python train.py --arch="transformer" --model="sound classifier" --dataset="short read English sentences (LibriTTS-R)" --train_examples=26041 --time_shift_ms=50 --n_mels=64 --hop_length=160 --input="log_mel" --spec_augment=true --win_length=512 --targets=["voice"] --num_classes=2 --norm="rmsnorm" --norm_position="pre" --activation="gelu" --mlp_ratio=4 --head_dim=64 --fused_qkv=true --bias="none" --qk_norm=true --parallel_block=false --inner_norm=false --moe="expert_choice" --num_experts=8 --moe_every=2 --expert_mlp_ratio=0.5 --experts_per_token=2 --shared_expert=false --subsampling=4 --layers=16 --width=384 --positions="rope" --pooling="mean" --label_smoothing=0.1 --loss="cross_entropy" --residual_init="none" --optimizer="soap" --beta2=0.95 --lr=0.00095 --beta1=0.95 --shampoo_beta=0.95 --eps=1e-08 --precondition_frequency=16 --max_precond_dim=512 --one_sided=false --adamw_lr_other_params=0.0018 --ema_decay=0.99 --steps=8800 --batch_size=64 --epochs=21.6 --lr_schedule="step" --warmup_steps=170 --weight_decay=0.3 --adamw_weight_decay_other_params=0.01
Rows from block 6 of a small sound classifier, named by matrix and row number. Rows with one number belong to one neuron. Each number is 128 + 24 x the weight over its row's rms, rounded and kept within 0 to 255. All counts start at 0. Numbers have three digits each. After the name is the row's rms in percent of the matrix's.
After each neuron's rows are labels from the 100 clips, of 14976, where the neuron reaches its highest value: "loudest" is the band of the loudest frequency at the time of the peak. Only what is clearly more common there than usual is listed. The data: short read English sentences (LibriTTS-R).
# fc1: MLP up (model.blocks.6.mlp.fc1.weight, 1536x384), inputs 96-191
# fc2: MLP down (model.blocks.6.mlp.fc2.weight, 384x1536, transposed), outputs 96-191

fc1.195 116:143154084148126124098105131140167090127146142139123082091158166110158095123134130146123147072137129126158118152140114113143123119108147135148116167123138119150062101147096127092130154153129162143117110142106114106172153138135137131128139108125157144157152124155148080129083106140092110093
fc2.195 122:117120156130152124109126144139126136132132117131111125120136109143120255121134106095098137117117120100121132104131107131129121112118102117109129126115115151159142119144101136110122114129132121106135130117129122136141147135111131125149085150119129127130116132119146125121125110125120102140
loudest: 250 to 500 Hz

fc1.455 117:124161111136116121100108136118164088116136123144119036113118161084155103117119135145108164057151123139151115125117111131155117116126136144135139164109125151142082134110102124107124167169138154118127092114087134085164149143157136147135157096135150127133133087137128115129120126110082122077
fc2.455 125:131104148143153109101114149136137132112139116124114118122133110163149255125146111099100127131120119100128132111122113130108138123114109115110132133124120136157135125139091138107125116130129114116137132120127122137135130136102128118145087162112129142137125129113148115122118107130133093144
loudest: 4000 to 8000 Hz

fc1.420 093:125164121113143113126172106126079139097111122150102155129110101137111128162160176138119153179090102161124155087164137140093128111155108121100101117090141123144167153139158164139113136112175105133138133119125122132127097112134165137158116111092126129105121123084125128170129108173109123129
fc2.420 098:121129130124135126108120116120134123067134131140138120140116121120135000112123118133139116109137134133115113127121146111131133128120138118129132132115133132125112119106128114136114111130142141133139128125122123133133140127127118125118162127119117124112125138146113134106138124124138114121
loudest: 250 to 500 Hz; 500 to 1000 Hz

fc1.580 091:117151124127154129146130105116075148085178103131108167136115113131109137150140143126146169175109109138128152077134166121112146172161120097118117087097168106132152129115162179121086129087176109142110133123121119169167101106135168112177116126077088110099085122109100136135136123121140146129
fc2.580 097:098131144139118117121128129120136126103122135123130124133116132117135000094147121131126106099132135139104127119130114121122123127108147111127131126120126136134114122118118128132113106134134134136134125137124117118139144127139125127124154118135118129113125145136115116119129133121138120124
loudest: 500 to 1000 Hz

fc1.82 114:136164095143147153100112129133171087131131158121109079103135152112148099113144127152141165069129132136164103149150115138155109138110139134145122170135130133151091106128105120081143141188107161128118110132082104109185154159137102144135135125137143125143155114153167104110119126136105101091
fc2.82 120:121112157137145103110122145138126139124129119123110122133138116149135255123142115092102123135124112101115135108126109132109123127113111120113116133133107140152129123131097139118110118117132120114128139107125131127146137112110128119149082155128125139142123133118137131118128106116117116128
loudest: 4000 to 8000 Hz

fc1.186 108:137136115170139157055128135141161083112136154128109086141101095109149119096154156127144149073097158138144141119148119103120109095128126097073116170139127144138153123120127156132110140164112158139140116098089103128164180167104134155162151138131141106121138118142153096109126138130084137091
fc2.186 107:127116124127148106120129133153137145081129120127130128137127112158145255154146122112105142135145125105119139114132135140119137150129113113144095133125129130145127105137094142123110122138142145133143137107107125110118114125102120116139101137120151150143137122120142126124139114126127088121
loudest: 4000 to 8000 Hz

fc1.523 097:094124133151160106090115133153138073102085125102123121145094141107128140115118141127128120139102127115086181130134150122152104136121089123141108135131145156143110141126135151122129141163184122123108160108105119155126145147137131148155149099117149104165144151139140078128131129101106156121
fc2.523 097:140149107113155127107157133134142141068147138136144131140126079126113161142137147168113138143156129125124090125124144109110147128138133124133134162139121143111164113133097154126125104134126130112142113108126126135107105135123117144109121130129126153133127106118128132109129145159128098142
loudest: 500 to 1000 Hz

fc1.416 107:181137109146117099101119108158140117092159152164122109101145120123166098099115137139113168067126131147177127139163107099120137127104123162145100173114129124135106096114099108100114136143110129144125126102124132130179159138157120120114130115115117157103200121157139098102087136136078139083
fc2.416 107:126120135112145125128129136140140141119136113103101120135128126146111255127137114096095120123137127094135127108117114143134114110124109115112105148106112152156131119144095131125131119121143145121131137111108115125139128124114142120156093145113138119151103132122149142123120113124133101135
loudest: 4000 to 8000 Hz

fc1.53 117:105144123154144152092115131142176099139127139125106079123119134122131107101128130120124150057119115157148128109139097126138118128108135133134137170134098134133091102111103131094128167176126179131114105124078107127168180169130119127146142129138141103140147120142143109102145100130100122103
fc2.53 123:126109136135143099116121142152132147086137126133116119130130114138153255131147127113108129156142125098127146115133121136122145140132125109114133141125125146154131114131103144119114118133129123114137134107125135114119132125113132130144083154123140140142112130102148116126128119118119106136
loudest: 500 to 1000 Hz; 4000 to 8000 Hz

fc1.299 090:119160122138139126091129151116100141096089128146115119133106089125147116142137150108135146170128114164115191126165138128121144154159129094109127157105153122117140114151150172115143105131187154163120118103096126172140098140123187133149134137116118097131096137101134133137168104104107108127
fc2.299 088:102139136134140133124118140120147128064142131137131124141128113134117000123123137155111127133140122148113119111115137109123130128118137111134131149126140132126134112122106124127104107149144120138125131116130110123112123128136120128135156113124126140108119143132113122110131124138147114118
loudest: 500 to 1000 Hz

fc1.108 109:102107115146122124092150093158143122154055123092135134135073121113131136110126127120125130136081176110113138091159117116157113103141115101070171152160127116116165092113161179139099143153149091112078124080102096117152134148167116148130135155085127123161136117138153072147160122107112121109
fc2.108 098:137166115116145130122132129154133137049149136163124121132122106127132216166154127155137143125172136140145128123119148100101126163145154137165116141123110148125110111133112125127122114113132139145143135128143126130101127137088125116127128117144146120100139118116122163114134142155127104122
loudest: 250 to 500 Hz

fc1.674 090:122112116157109138080134126144127084132115132131113153145103106065128119139116128134115099177073133119098170114182150124155145128182106087083138125128157123115145109101143122114122115142160120163089158099132112151142135145154159130160121140124124094126123109135125100155171118101112147122
fc2.674 099:128144117129140137116149135140144124054144135138143128141120108142119058137132142155122143123143123149120112118103134112100129132128126127160127156127133142105151111139105138141121110138144122131127126126118105116090114122106109130113145118132139144119126146127130124101145124152153104127
loudest: 500 to 1000 Hz

fc1.395 099:120162136115154138106148107130108097088109126143141138117102096116101121125147161133145152133076109131131133110171129141112119114175103105095140133145152116146155149140153122115115129128147107139125153088150105132125084150130136137161091146099097095140123137105130128184156123147111125119
fc2.395 098:130132134134141118113139113125141136070122120140128124163127120137130000133138117150135153132141127143113106121119148104116128137119137128144123145140136152106126117120126127152116110134160149135143129134108099116104126110105119136121161115122127130123128135145117129092129125148148100110
loudest: 500 to 1000 Hz

fc1.487 113:121129121181130147074120139149140106115124169117104085124115118108152093088136118120130152068128164122145125126119105148158137144137157124090125176141121130127109117098130133132131130145096156146102109099078123102150151149135130146170162112129123113178130129138158057107113128144107132098
fc2.487 106:139127131107154120136116140158144133079132115125143138119133115161136255153150137117098143144145121116124128114139130135122124138132093131145112122111117135142114121135073141099104119143142146120144137111140120126134130126104133134122099134110141139130134128125132142108131118114116107131
loudest: 4000 to 8000 Hz

fc1.56 120:135167110124138136092104130120144078110136164120091051123143145111163081102130124145106160067144137149149123127135115120170099136125150140134107171112124136123073121110103127117123140145113136133122108121072120092189133168130120121137154092160145127136129094167124071120108134142093105103
fc2.56 118:126110143124142113122119141147147133092126125123129133130132117146136255128146114096107132132127126096113130122126109148116143130138092110121138139110125143165145123120097136104119114134125140115136141113136127126124139120118131132138082158104152130128112148115145137120119099109109104123
loudest: 4000 to 8000 Hz

fc1.746 091:119168113102136114138163119126091140083151116171109155136103103164145128114184165103119162186090092159141163088172137141128126132149117108107118113093136106140126146133153162121112120135186110130109122121116130154168107133119155139157109127108126115119125145106122138130148091145122138148
fc2.746 093:099122130134135127113114124120148114065129136139134124133119110122135000110130123136130117111143129139108127115122133108114137126110152109134136132114129131136120115102115116120114116134131131130147126120114119138131139133131126126121161122125105130113118144135111120118126119120141110127
loudest: 500 to 1000 Hz

fc1.204 112:117170111149139135065116135142145087142121156116120079124127137133149105113129137120129147049126145153150105101136097130146129148123146119124119189147104131138078107096093139115133160181125179156123102112086109109159170162139128126121151114152137126148130122133128104099141133146080132090
fc2.204 120:129100149136154102128116137158133143094142127135122113121129114146156255132152122105106141154136120105128148120133116133121133136122120130118122128123135134143140108138095135114105118136131132115143147114125133119129125129115138134157083147119134127132122132109147122120126110120131103135
loudest: 500 to 1000 Hz

fc1.543 089:122165140110155097131142119131102158101134107160117142114111105149148125131139154133117134170088087177137157076128143140120122140154113095126137111109147143164146134131159157129087120113185116144113152113118127138131107116151168140173116127081092127114091133098110156126145103144137154124
fc2.543 092:106119141141128121124132130124139123082121129129131128134123116108137000113140117133129115105130135138110129125117127109129134126110148110130130129123128133134114120107118126130114108149136128136131114130126125132133139129130124117135154122122123129120130146140118113123137127128132121129
loudest: 500 to 1000 Hz

fc1.227 110:107158124139138139082123157142160091136127180117115083131130147110136105123125126134114156060114129142150118111136093118140113135113134128130120178142104155154108137109103139099130158177141176116116112107080104101143165147135129143163147111141133128136123138127140089119118131106080140123
fc2.227 116:132108141127143104111117134140130140091143129130123127129126114164158255123159121113112134148128123109124144119134128129111151137136122123124129137121130142145123122137101146110107111128129120114145131114115123118143134132094128125139094145116136141131123120099143119116120106128129107123
loudest: 4000 to 8000 Hz

fc1.23 093:120152118140150115101134098146110118087101099163123126113072114148139126137149182144116127159096129127125182121165145132126139117154122117095110121111130127159134128124172176141099123139173106120119165097130136123126079135121133115182112114121137089124113147107112120148152129123116111127
fc2.23 095:120149124133143134086128125120137130064129130127130112150124102119140000120133119158134120132143122136099108103111136089109143143119127122143141153138139141115124122124105127132121104141141129142147116110127118143099130133114109134104145135124124155116121119135114111105138131141145099130
loudest: 250 to 500 Hz

fc1.703 120:146153094151115128083102122127159074118134127143125057095130143121159095128113147139121152068123135153154109150148110104142121103105132138137109164117121138156102121119090123114126152169104160141122119102084118100171139154119116129135149115139149107114148107155130101113093144138082110090
fc2.703 125:121114153134150122102128142135127134127132126126105125129138112140139255118148104096089128117117120095122137106122112134117123119115100105108130140128118149159123115136109139106107131125129127117139130125131124128135138119112132130146087151120129141142119119105141125127123099116127091131
loudest: 4000 to 8000 Hz; 2000 to 4000 Hz

fc1.681 084:096185130129147115120135153129098104075092136157136115116100090163154121130144142123127149179097142145129167112162139145120159123140147107118092149084105166155150132134144152087119105134185130164127142104105111151146094140111171139153146107105135104138116124114135141137129107135106141148
fc2.681 091:117130137141139144096134114116141116065136132126135140148120107120118000128133134147126133118143129143120102115115136108121121121119133111131134133134134129126118121115111128131124117140139134123127112121115130136130132135130118130125173132123109128110122150146118132108124141133136111134
loudest: 500 to 1000 Hz

fc1.189 087:113174120125143131127134120120082156089142110174126148141120111141133122112169167103139140185106092153133170076158153112122152144158124095117144091130139142167124127145149177112101092106159137119123128134109131153177090108140173117189147126101115116098087110105087142122131088149123137088
fc2.189 095:118129139131133127115114132110148112081138139140141110127119107121121000124144125143135125115139131134102115126116126116114128128108141124134120138120135136121110136111123126128112110143144124145132116112125119138128140131134114126118153128124134131112122139143126110118116139130133129128
loudest: 500 to 1000 Hz

fc1.55 108:116159128168121151075094138113151095131104147117115065110101148087157104143111132111112144075131109120159133118143112119151112144107155113124113188125134165138095125110112143106133137148144169104104114118106122111183173173143140146133154104149129122145111145136131110120118107104086143108
fc2.55 112:127113135129161098109113148151136135094144132135125116128141127166144255125151127125112137146120119108120134110124110132114149148135106114121134140105126132156131117128105142110107133133131116131145143104113128120136120117113124117145098141126129135134135120102145104117127116134133097121
loudest: 4000 to 8000 Hz

fc1.38 123:141162103128131129090106142126156111132142140133135071123147153102149083125139122143107150079138143154166130152116091125159105131147170153140119172131119133148078100134100102108135150187107162138132109132089102112181155146126130124136130086147171132136149104176137085111118122118093109094
fc2.38 128:115102154134138113110124139138136129121126121123099124124129114141133255113137113098107132122114113105115132108131110133122139123112103113109116135124115136155132121138093146104115120126124131114130142125131132125136144127111127126152090149122120134138109139112158119128124114121126112135
loudest: 4000 to 8000 Hz