config.toml
model = "sound classifier"
train_examples = 26041
layers = 16
width = 384
positions = "rope"
optimizer = "soap"
eps = 1e-08
precondition_frequency = 16
max_precond_dim = 512
one_sided = false
steps = 8800
batch_size = 64
epochs = 21.6
weight_decay = 0.3
Rows from block 5 of a small sound classifier, named by matrix and row number. Rows with one number within an expert belong to one neuron, the router's apart. Each number is 500 + 25 x the weight over its row's rms, rounded and kept within 0 to 999. All counts start at 0. Numbers have three digits each.
Before each expert's rows are labels from the 100 clips, of 14976, where the router gives the expert most weight on average: "responds to" is what is common among them. Only what is clearly more common there than usual is listed. The data: short read English sentences (LibriTTS-R).
# router: router (model.blocks.5.mlp.router.weight, 8x384, trained with AdamW), inputs 0-127
# up: expert up (model.blocks.5.mlp.up, 8x192x384), inputs 0-127
# down: expert down (model.blocks.5.mlp.down, 8x384x192, transposed), outputs 0-127

# expert 0
responds to: voice: female
router.0:515516515504513493516512479509511472494468477519498522491484482544490527468530513528538505467490516508498524502487501471521478536488500511511485479492545516509486504486516468526474558494507501559512494482468526543504457517504507513500533495477507499540496543520468485529503473520500496491458494485536479490464454465534541535545479484528550515482496529494485537469474514539450511454510
up.0:433458492540481505504527551483528472500487525521439484471526499486491524499513468550505485501521529537583484515545503519521483514505498429499506473497500476470498507469508468505491505503512525506486472556481538480484514516490561506482474507460510481468515505452492509498505493492504488500501493499509517511466513502514493512504516491476498533489440510480493469488530459564518463485491
down.0:481480506500479479474472453481524526498530446518509516496497468476538528494493494536531546478555487499487554500482508512519513482479501492482538482456517559486491477502499542523478472477483517502528500488472470510503524507508476496506481478500482467518495502466493478529493504452506441529520494449515497489543476516519503544525478491517494506480483497488499456523503515512495468563508
up.1:525536489473471484474415483510525486524531518515519491525491481554562508515457498506522468495460474494516463537473499452481477536508524500484519554469481466488510482476474478477484522552515489529491539511507492512516464500488506439484476509530511553476507481500508546479462514519509485480510519471513487486485513543542456527526507544448530503519479495503502539492480490545517485550477
down.1:536532498464529504563544525497531516464487531484530528487491512525512493474539531521487547493503535525506495457517501562531523481472465481503468517519497476530443483556491509539462499464493533479499498514493482514495523503504454493480503505531475494497534520500464443504477470458499504533502477502498483482541528499505541480503459515498505487517489492475563459500552569486499512515475
up.2:508550490506432526471538484498512483537497462551503525526491477489544515536496483483514483508523510518542488472517535522486506475508471473472512487518494470497520502504514480449467494450542517516489509503501510498478476505451522491513576567485507500471494522520507513486479493504487497526539533502528530499553533472542485501555503481496468525504479495533479521460476512499532512509496
down.2:514493534549491542479528496508521502462481503517486493484461494528520505515518472527532487522491480489501513486539551479485529498548537515511533483482502521482509498494502505481493550511523492515490528518481475503504540501486528459505475468527476487523539511479471491530539499469451483543506477489422501469553533495453498506512493513517513485486496525486475490549516524523527488538506
up.3:519470507534461492500500484533517467537475530510528496511462501471519544518507500497526490498476523500535536542499483442461458495506484510476492463513528524530537482467531526466483511510492499512541456482480506500494518473495531531524511510515460497535509490499463498489464473483459475513488506505522499436502509511510473529524521514445485524498478474483474449469479504497426491500542
down.3:537518533485487481521539474509498457489460456514488480519519483544481488465519475520489478505487469495472520475511429530529545538496489501510551487481487460518482488539490538557446496548502518487529507487521498479499511555447473527479469567536545493451499484513457502511488531498486505532509439506493496526486485530515466536470485488498489465538511514498471440482484480485544504508485
up.4:524510506499535561450470506519492456516492499542544508513541473505495459505540505436502558471545494502523512542500508477495509502519544429513525512482495471541466475496498548491470496484509493520501520511545503509507514489540527543492525542474467476485527482505521492473518507467502496509481465506508535495524453503525497501512511555473508484516477483467494502487505508518470556497485
down.4:512530507487483493518541495466489526474481512438517493457483495480465515479498498543521518469504467518489563485535498522511491487513489478520467470537477493491500465480513510529508494528523507454474487477480533476532491471513511504496491465519536512503480522525512515505472482530463511491482507489478475517494536489489506495461522499555494510498467508532483477489531507443510460494531
up.5:445515478483467461533507491525461433523526550515469497524505507513479521501519459507510465506498518512458505510512497513486451464481505536521522516502527542510487544495492493475505502489531477552512483504523506499503512526527504525482518493473476499495503524527481513505510498468496504507500510530521515480444465526509500490502472469544456502488537452512496466481437473493513503504510
down.5:531506523523494494528513477512479458498546472485502477511465527494516521504483534545543476524532505494506496539480515473479513464482519481490501477482504469519470485501517497471479486492506491508449529467471468493531510476481531491503497514512479515509451482484458499524504521477496478490496482496513525499501496519503494511529474507467502525503464539495474553527521479536501502570515
up.6:452515477522473514487498484529503504505480517511512509521468522499516489459537516499568469504507497526471528452475474508472548551526481516489494513477557495488498489513511547490486528508520504438505527454514496494511506493489477462503495532527503530489484510551543483535515465506474486482469491487552534472496505509487438568483510579512537500466498521523490478472518505454482480532457
down.6:500550501453533477501536484510472454461471501508514499469491480492458530538518529531509471559523486502472485488477513459505513480507483518480548486509489533495466524486496507539470471508470473462525512522514503510472488470512496517509520496505476495524487495532520458469496481507504471488476534516505500485529485479518517485484479472526481509477496496513493474494490506521478497474489

# expert 7
responds to: voice: male
router.7:496519499507501511467452533499509506539524465501494502476538524573556512498481505516514530516499481494528446451474476452524508512505459529467483483492521535482514498485508546531517509507497496461481507484529535517495502531497492490515540498521543458522529546478519537494474467528526524552507469508463498470531490468492515482496465422517490517538479469531483444528517511495484514506490
up.0:477475501517443504518462490510496496460501514465474473495498503492515489469474482499451503446490491467484519456475459493480474476491532501445477524511502534481500483473482524474476521484480476528504475501501512456477527491524509504497463494492509541479511472478515512468459547505511457494521474495478475504544499506509467511517524509503528485488527514484486521515507458492473520480525
down.0:510546515493473498470481532497526524497500493526515524506491494483502513493514500500526531514545502510539460491520473481539490513484504541522483483527514512523491481492509450500481503497502476516542484459478539444510559548479489480468466506481471487492498544471474500465493507515517497474475597541485453467484507486517506518531499488496510498493504514440490415461524517505495507509449
up.1:501513501492499550519512499528505501510495491474522482521501507522530528487477491490521471490483513486527509491505471475526512484566469474481483499482509416507490542487490513519532511522475491469509451479492492529466461498504531489458518494521493468484521513503512506483502487469509521471504488468500475508486544498499470498438517432487485461480481470467464545440507491479488485524504
down.1:520526530489501514512474484465502510519504547511494493510487480489533488489498516469493535516489481489494511488483518483521473518485492515523484520539496482524455486501483539446483478519488472518491485454497490500514510504508544528510476514497440498496490539505550491468497511518493428516528484543558548471534508493476472549519503493505511541499465506485476456509537482468512470507472
up.2:475515535491522494471464447485494524495470513536495520490493484509496521512495482511500441471487507509479490447478499507523485485438469483475535541479492496460539476474514499488480477530528480514515510495519478496461507513472512490534500459497524502512494474518507578500504495520473498498494478541498508527521524460509551520508502551522519502504520519494510521496541489527517477467470
down.2:528507501510517461528481492536476504510487499552513476532468490486513487542476498491505506521504506478541539500521513462460470479538535516544497488489478478493531498491487494465514532503526487511523500535462518533481483508538489487512521517473511494449509494486533499504520473503504443534485456526525479497474496474483485506517492495512479509467487556621496473541475510473499528489531
up.3:538490485442490516522547501506480509501530502488503484487503500503495525514476524503534521503465481499445507524471497497491505486476517498514500532533504537531476475531541480483499472478477492470543544526493494504541507481507518486494504492538432496524478506515465467468512497472486515520489483522528491533437509497483520493525575501494479498531494467506502463519539479508555505514460
down.3:522515504531499555526543514518512488468516496520465496478437450509514510498527475518542514490513487488571514486528471505520531457506497521489480469495532513516476484504520480529527487512477497477485521486520572548531491514494487514492557509462484506541485514548487515503487540488514492523512528537427460493518483516508474519501553499505482502474466493514486493473475512525507455549480
up.4:472480490453490488535473495487500467468487507511499451452535535458445544466504556481504509491514528486473542447515485528493501526455469519503516496505465535466495501514474544495522469498503476474480501486489526517479507504499538532549500504547501466512492505523516507533485504503511495554516523466491494501494494488526516510492506493488520506490532525507507543527486524510502498500502
down.4:492527485515504462483504465463471544536520513469481504500473510490482508504500475492490513530466519523534488491499488482494531453521513496484529471548493470510528520493487491468511503521549482516528526481473521478500506514501478496520479463499529521501526459454484508533529496538467497486478509502525503499521508519504494483496535482473473527529501472522502527489495477516509463501534
up.5:456490515518512507537474466522500539481492498508475477502504507467540512505488532489509469470498496478501523489529513505523477503481506526505534498498480472496507499486500498507468536524496498518509466552463552537536498464534548471477505497499524505503464485488481480517501530464533503497460550499457492502517486530562510482503509526538544498466537507490481512534510511500508491445519
down.5:520472513512536508520440523462491523520491482539537490518494493525523511521485530539509518465508498489499481463464505469481532532505489505495483506506531535506515513478503501525510487548514477471452506479503520521471500482459472497499558493503496509488520504551514561476490552553462499502528489501541445544482513487470530503517536466489536549508508504513498436473509496495527511495455
up.6:453491480481510517516550522495521547481529527493493529509471517524503558511509492487508525531504502488525487444481512502478509471520529453490488488537527491536469545496508501514519488485474538462514468481535488510452466496504497527499515498459515500502535523471500512496478540515522508548540532493510505461500513526526500499493529472480477518551531480523493494500493523511518521545493
down.6:534505452544510491469470511504514481516495507488498510507501486506509487524469525499530508561486480503496495517484497526535506473488486487525468500500521489497500538505469551505478460441496477484522471485509517500524562492476468426516437505508485485525492444529553520445486437507477502510467490462476529481507514513471492530488482523563495477479492510545505448498529530500480515487519

# expert 2
responds to: voice: female
router.2:494500486488445476513476452479449452491513525502487476494466496464477428512504526512459461456488534505486490477496522562494456465487528469533471485503496489477522493494490512480466496524550512498507478524455453440463486457445464503476493448452512467529451500493484459509519498493455494486493510539498504488478526532490497519517501481487513501488495476473496556493498489478497459525472
up.0:527511459525500529492503488519500521506463502513517540564501507465575516452477518472508505500490474510498481494487504439478471499471489528514463479506538499525504545505536503516459568482551523497505483503528536454527514499526509496462534514522510503476509521527494487439498494478517554516469522536505536505505453533494480494505496500498495503519486501494532505514537496509490501478512
down.0:507492486515491493512451489486450511486516490471530480529491502492487572517467510500477515501495508499492496488518535552522523492473512462498545475482497507519542474552475468510506479515513472522484526509492509500504536533529487449478485464502521499491529526544505499500531485490513481513452452448505471517501478520465491499513530481534530461504474518476529497432462491520506514534523
up.1:492479549483487473529474499491492504473525450484483526503455460511496514490514501460541542472487506549496530515488520488524531522566485462572494514486504524559516500519468512498524497515478495519511552556525511495491458553469539495530477451499546532501509547528504494512502517516459465510559473523544506525568533528528514534517497509509519492499495520529490497504501504505512450476527
down.1:520483558540516515504490486572489489464512536512469523490513501482461484533521477481563570479507483481525511473473488520483511510479567450488485469519484469491511486504527508493531489522534460493474483476516508501489525512538471510522489535515522501522486503492506491511503516498500487485514513488487527548556490561547529524484494473527513498490448521466495502513492488490545503512517
up.2:503533485533521520495519481480502522476481479549505497519480483502473515463489506499478509498496515485504522488507503494484510480539478512503527464505469466507518464539475503488499484443504502462476532485522505511502517506485518566504504504508508472513526461522492475498495502513510509490479498450456475508467462509505483510461500507472474536513485516502516454545512498530528494472530
down.2:484571511482509461514465498458516482495496516505578475496502425503476484488532535508494478506502478528501534489488532539552461506480466502496514512523472505499478514505486511438486527457494490528489549521473498519512532483477514508491505528459506484464530511497538497501513488510516464521507478521501522483510484461513463486486526464472489481502480516482492483523496476489492506450516
up.3:509488493519509507504486529473530449536501500508533495497446502485517536507485486471486493530471534548518494500488510488497492448521543500511492460530533539526549515519537540484486527482528459515476495475496503482479515492509527507517486446441509494501475503459476562509526513459415472510481465511527511541528507502466493503484506491470548503472508533485524510528520463520502524494511
down.3:495485464520479483504482456479459494493506489506559511481498516500538474501491488489488518529504502491560449491488464493522515476516474544525518484508507533508488492497507499515485520474451481522508468547489547514532522506534467546531534479487496499512499499510473467540440431472529557525522514477519469511440495466467475498534500505506476506513506534471510461566545477498512473503486
up.4:506516511529519547463485494484483472505507463496501511502501540514518462505498518481508536498476488480518521530500538533502519499492530527506514490475496473492522492496485561494488527502502536493448488466472488502529475534515508493516500477481488536489574493497502465526493479501542480495469486463540499499540535503441510508524523446502503486497537423481499521495515496476532467498518
down.4:488491507518522544462515542445483472534487531497473458535484466487485497529492496537540506518485475503542510492502542480481527496490499517493525464467472499476486501499539523523530499537485502523518550517522523534494464498538518444506476455495529486508507469523541510504516489466526503548514521541463543485475500513510510508500484541499472510463468540469504461469521474492514490515554
up.5:481507548506546447521495511513496507462519501502489499509464475489506466449506519508487478525486481576523520442504494509484535485505437506486510506494514500512483535504535491462484507475456496471525493492496513513500544540531516492499514491501509454476485454520518522499539508506543453497515535513470496528501502493515498489486466523491497477544514496493484510527480494501473498510485
down.5:562545478473488482529544533532510539532510523487479489496515480547508479471472453501565503483484478497533537510510509517545477501515488526499547502482534561484518500505509490517507469489509505463515488567493435501542529495510506493487494479493526510510474573489484497482474499505507534488476489490519503485519488535509512543495491496523503510501516500505493518527505527498501488503537
up.6:553493455505501493535470491538490493503499494504452458494461461480510501491441464510492480475507484519537513525523481514552507469535510512514515516528471448485529495481519497550541513497490503539499461510511496484516483512473473524496524561494572510541480547501513474457489482506479492542485428525524501500522506505505523498524517495483495516487475481526501506470485483528502473542514
down.6:495461518486501492489505480502501463499467505502483478522556479527509477474477548495523479493511542514477532513501491524500514446516520530478507500496508497490487497460524542507545502510484494475503483485502514497481523519474566509500465542473515497489476469444482502441484507506520478497514545478509516501467504467479500515551507521473500485518478476502490473515501476522514546503512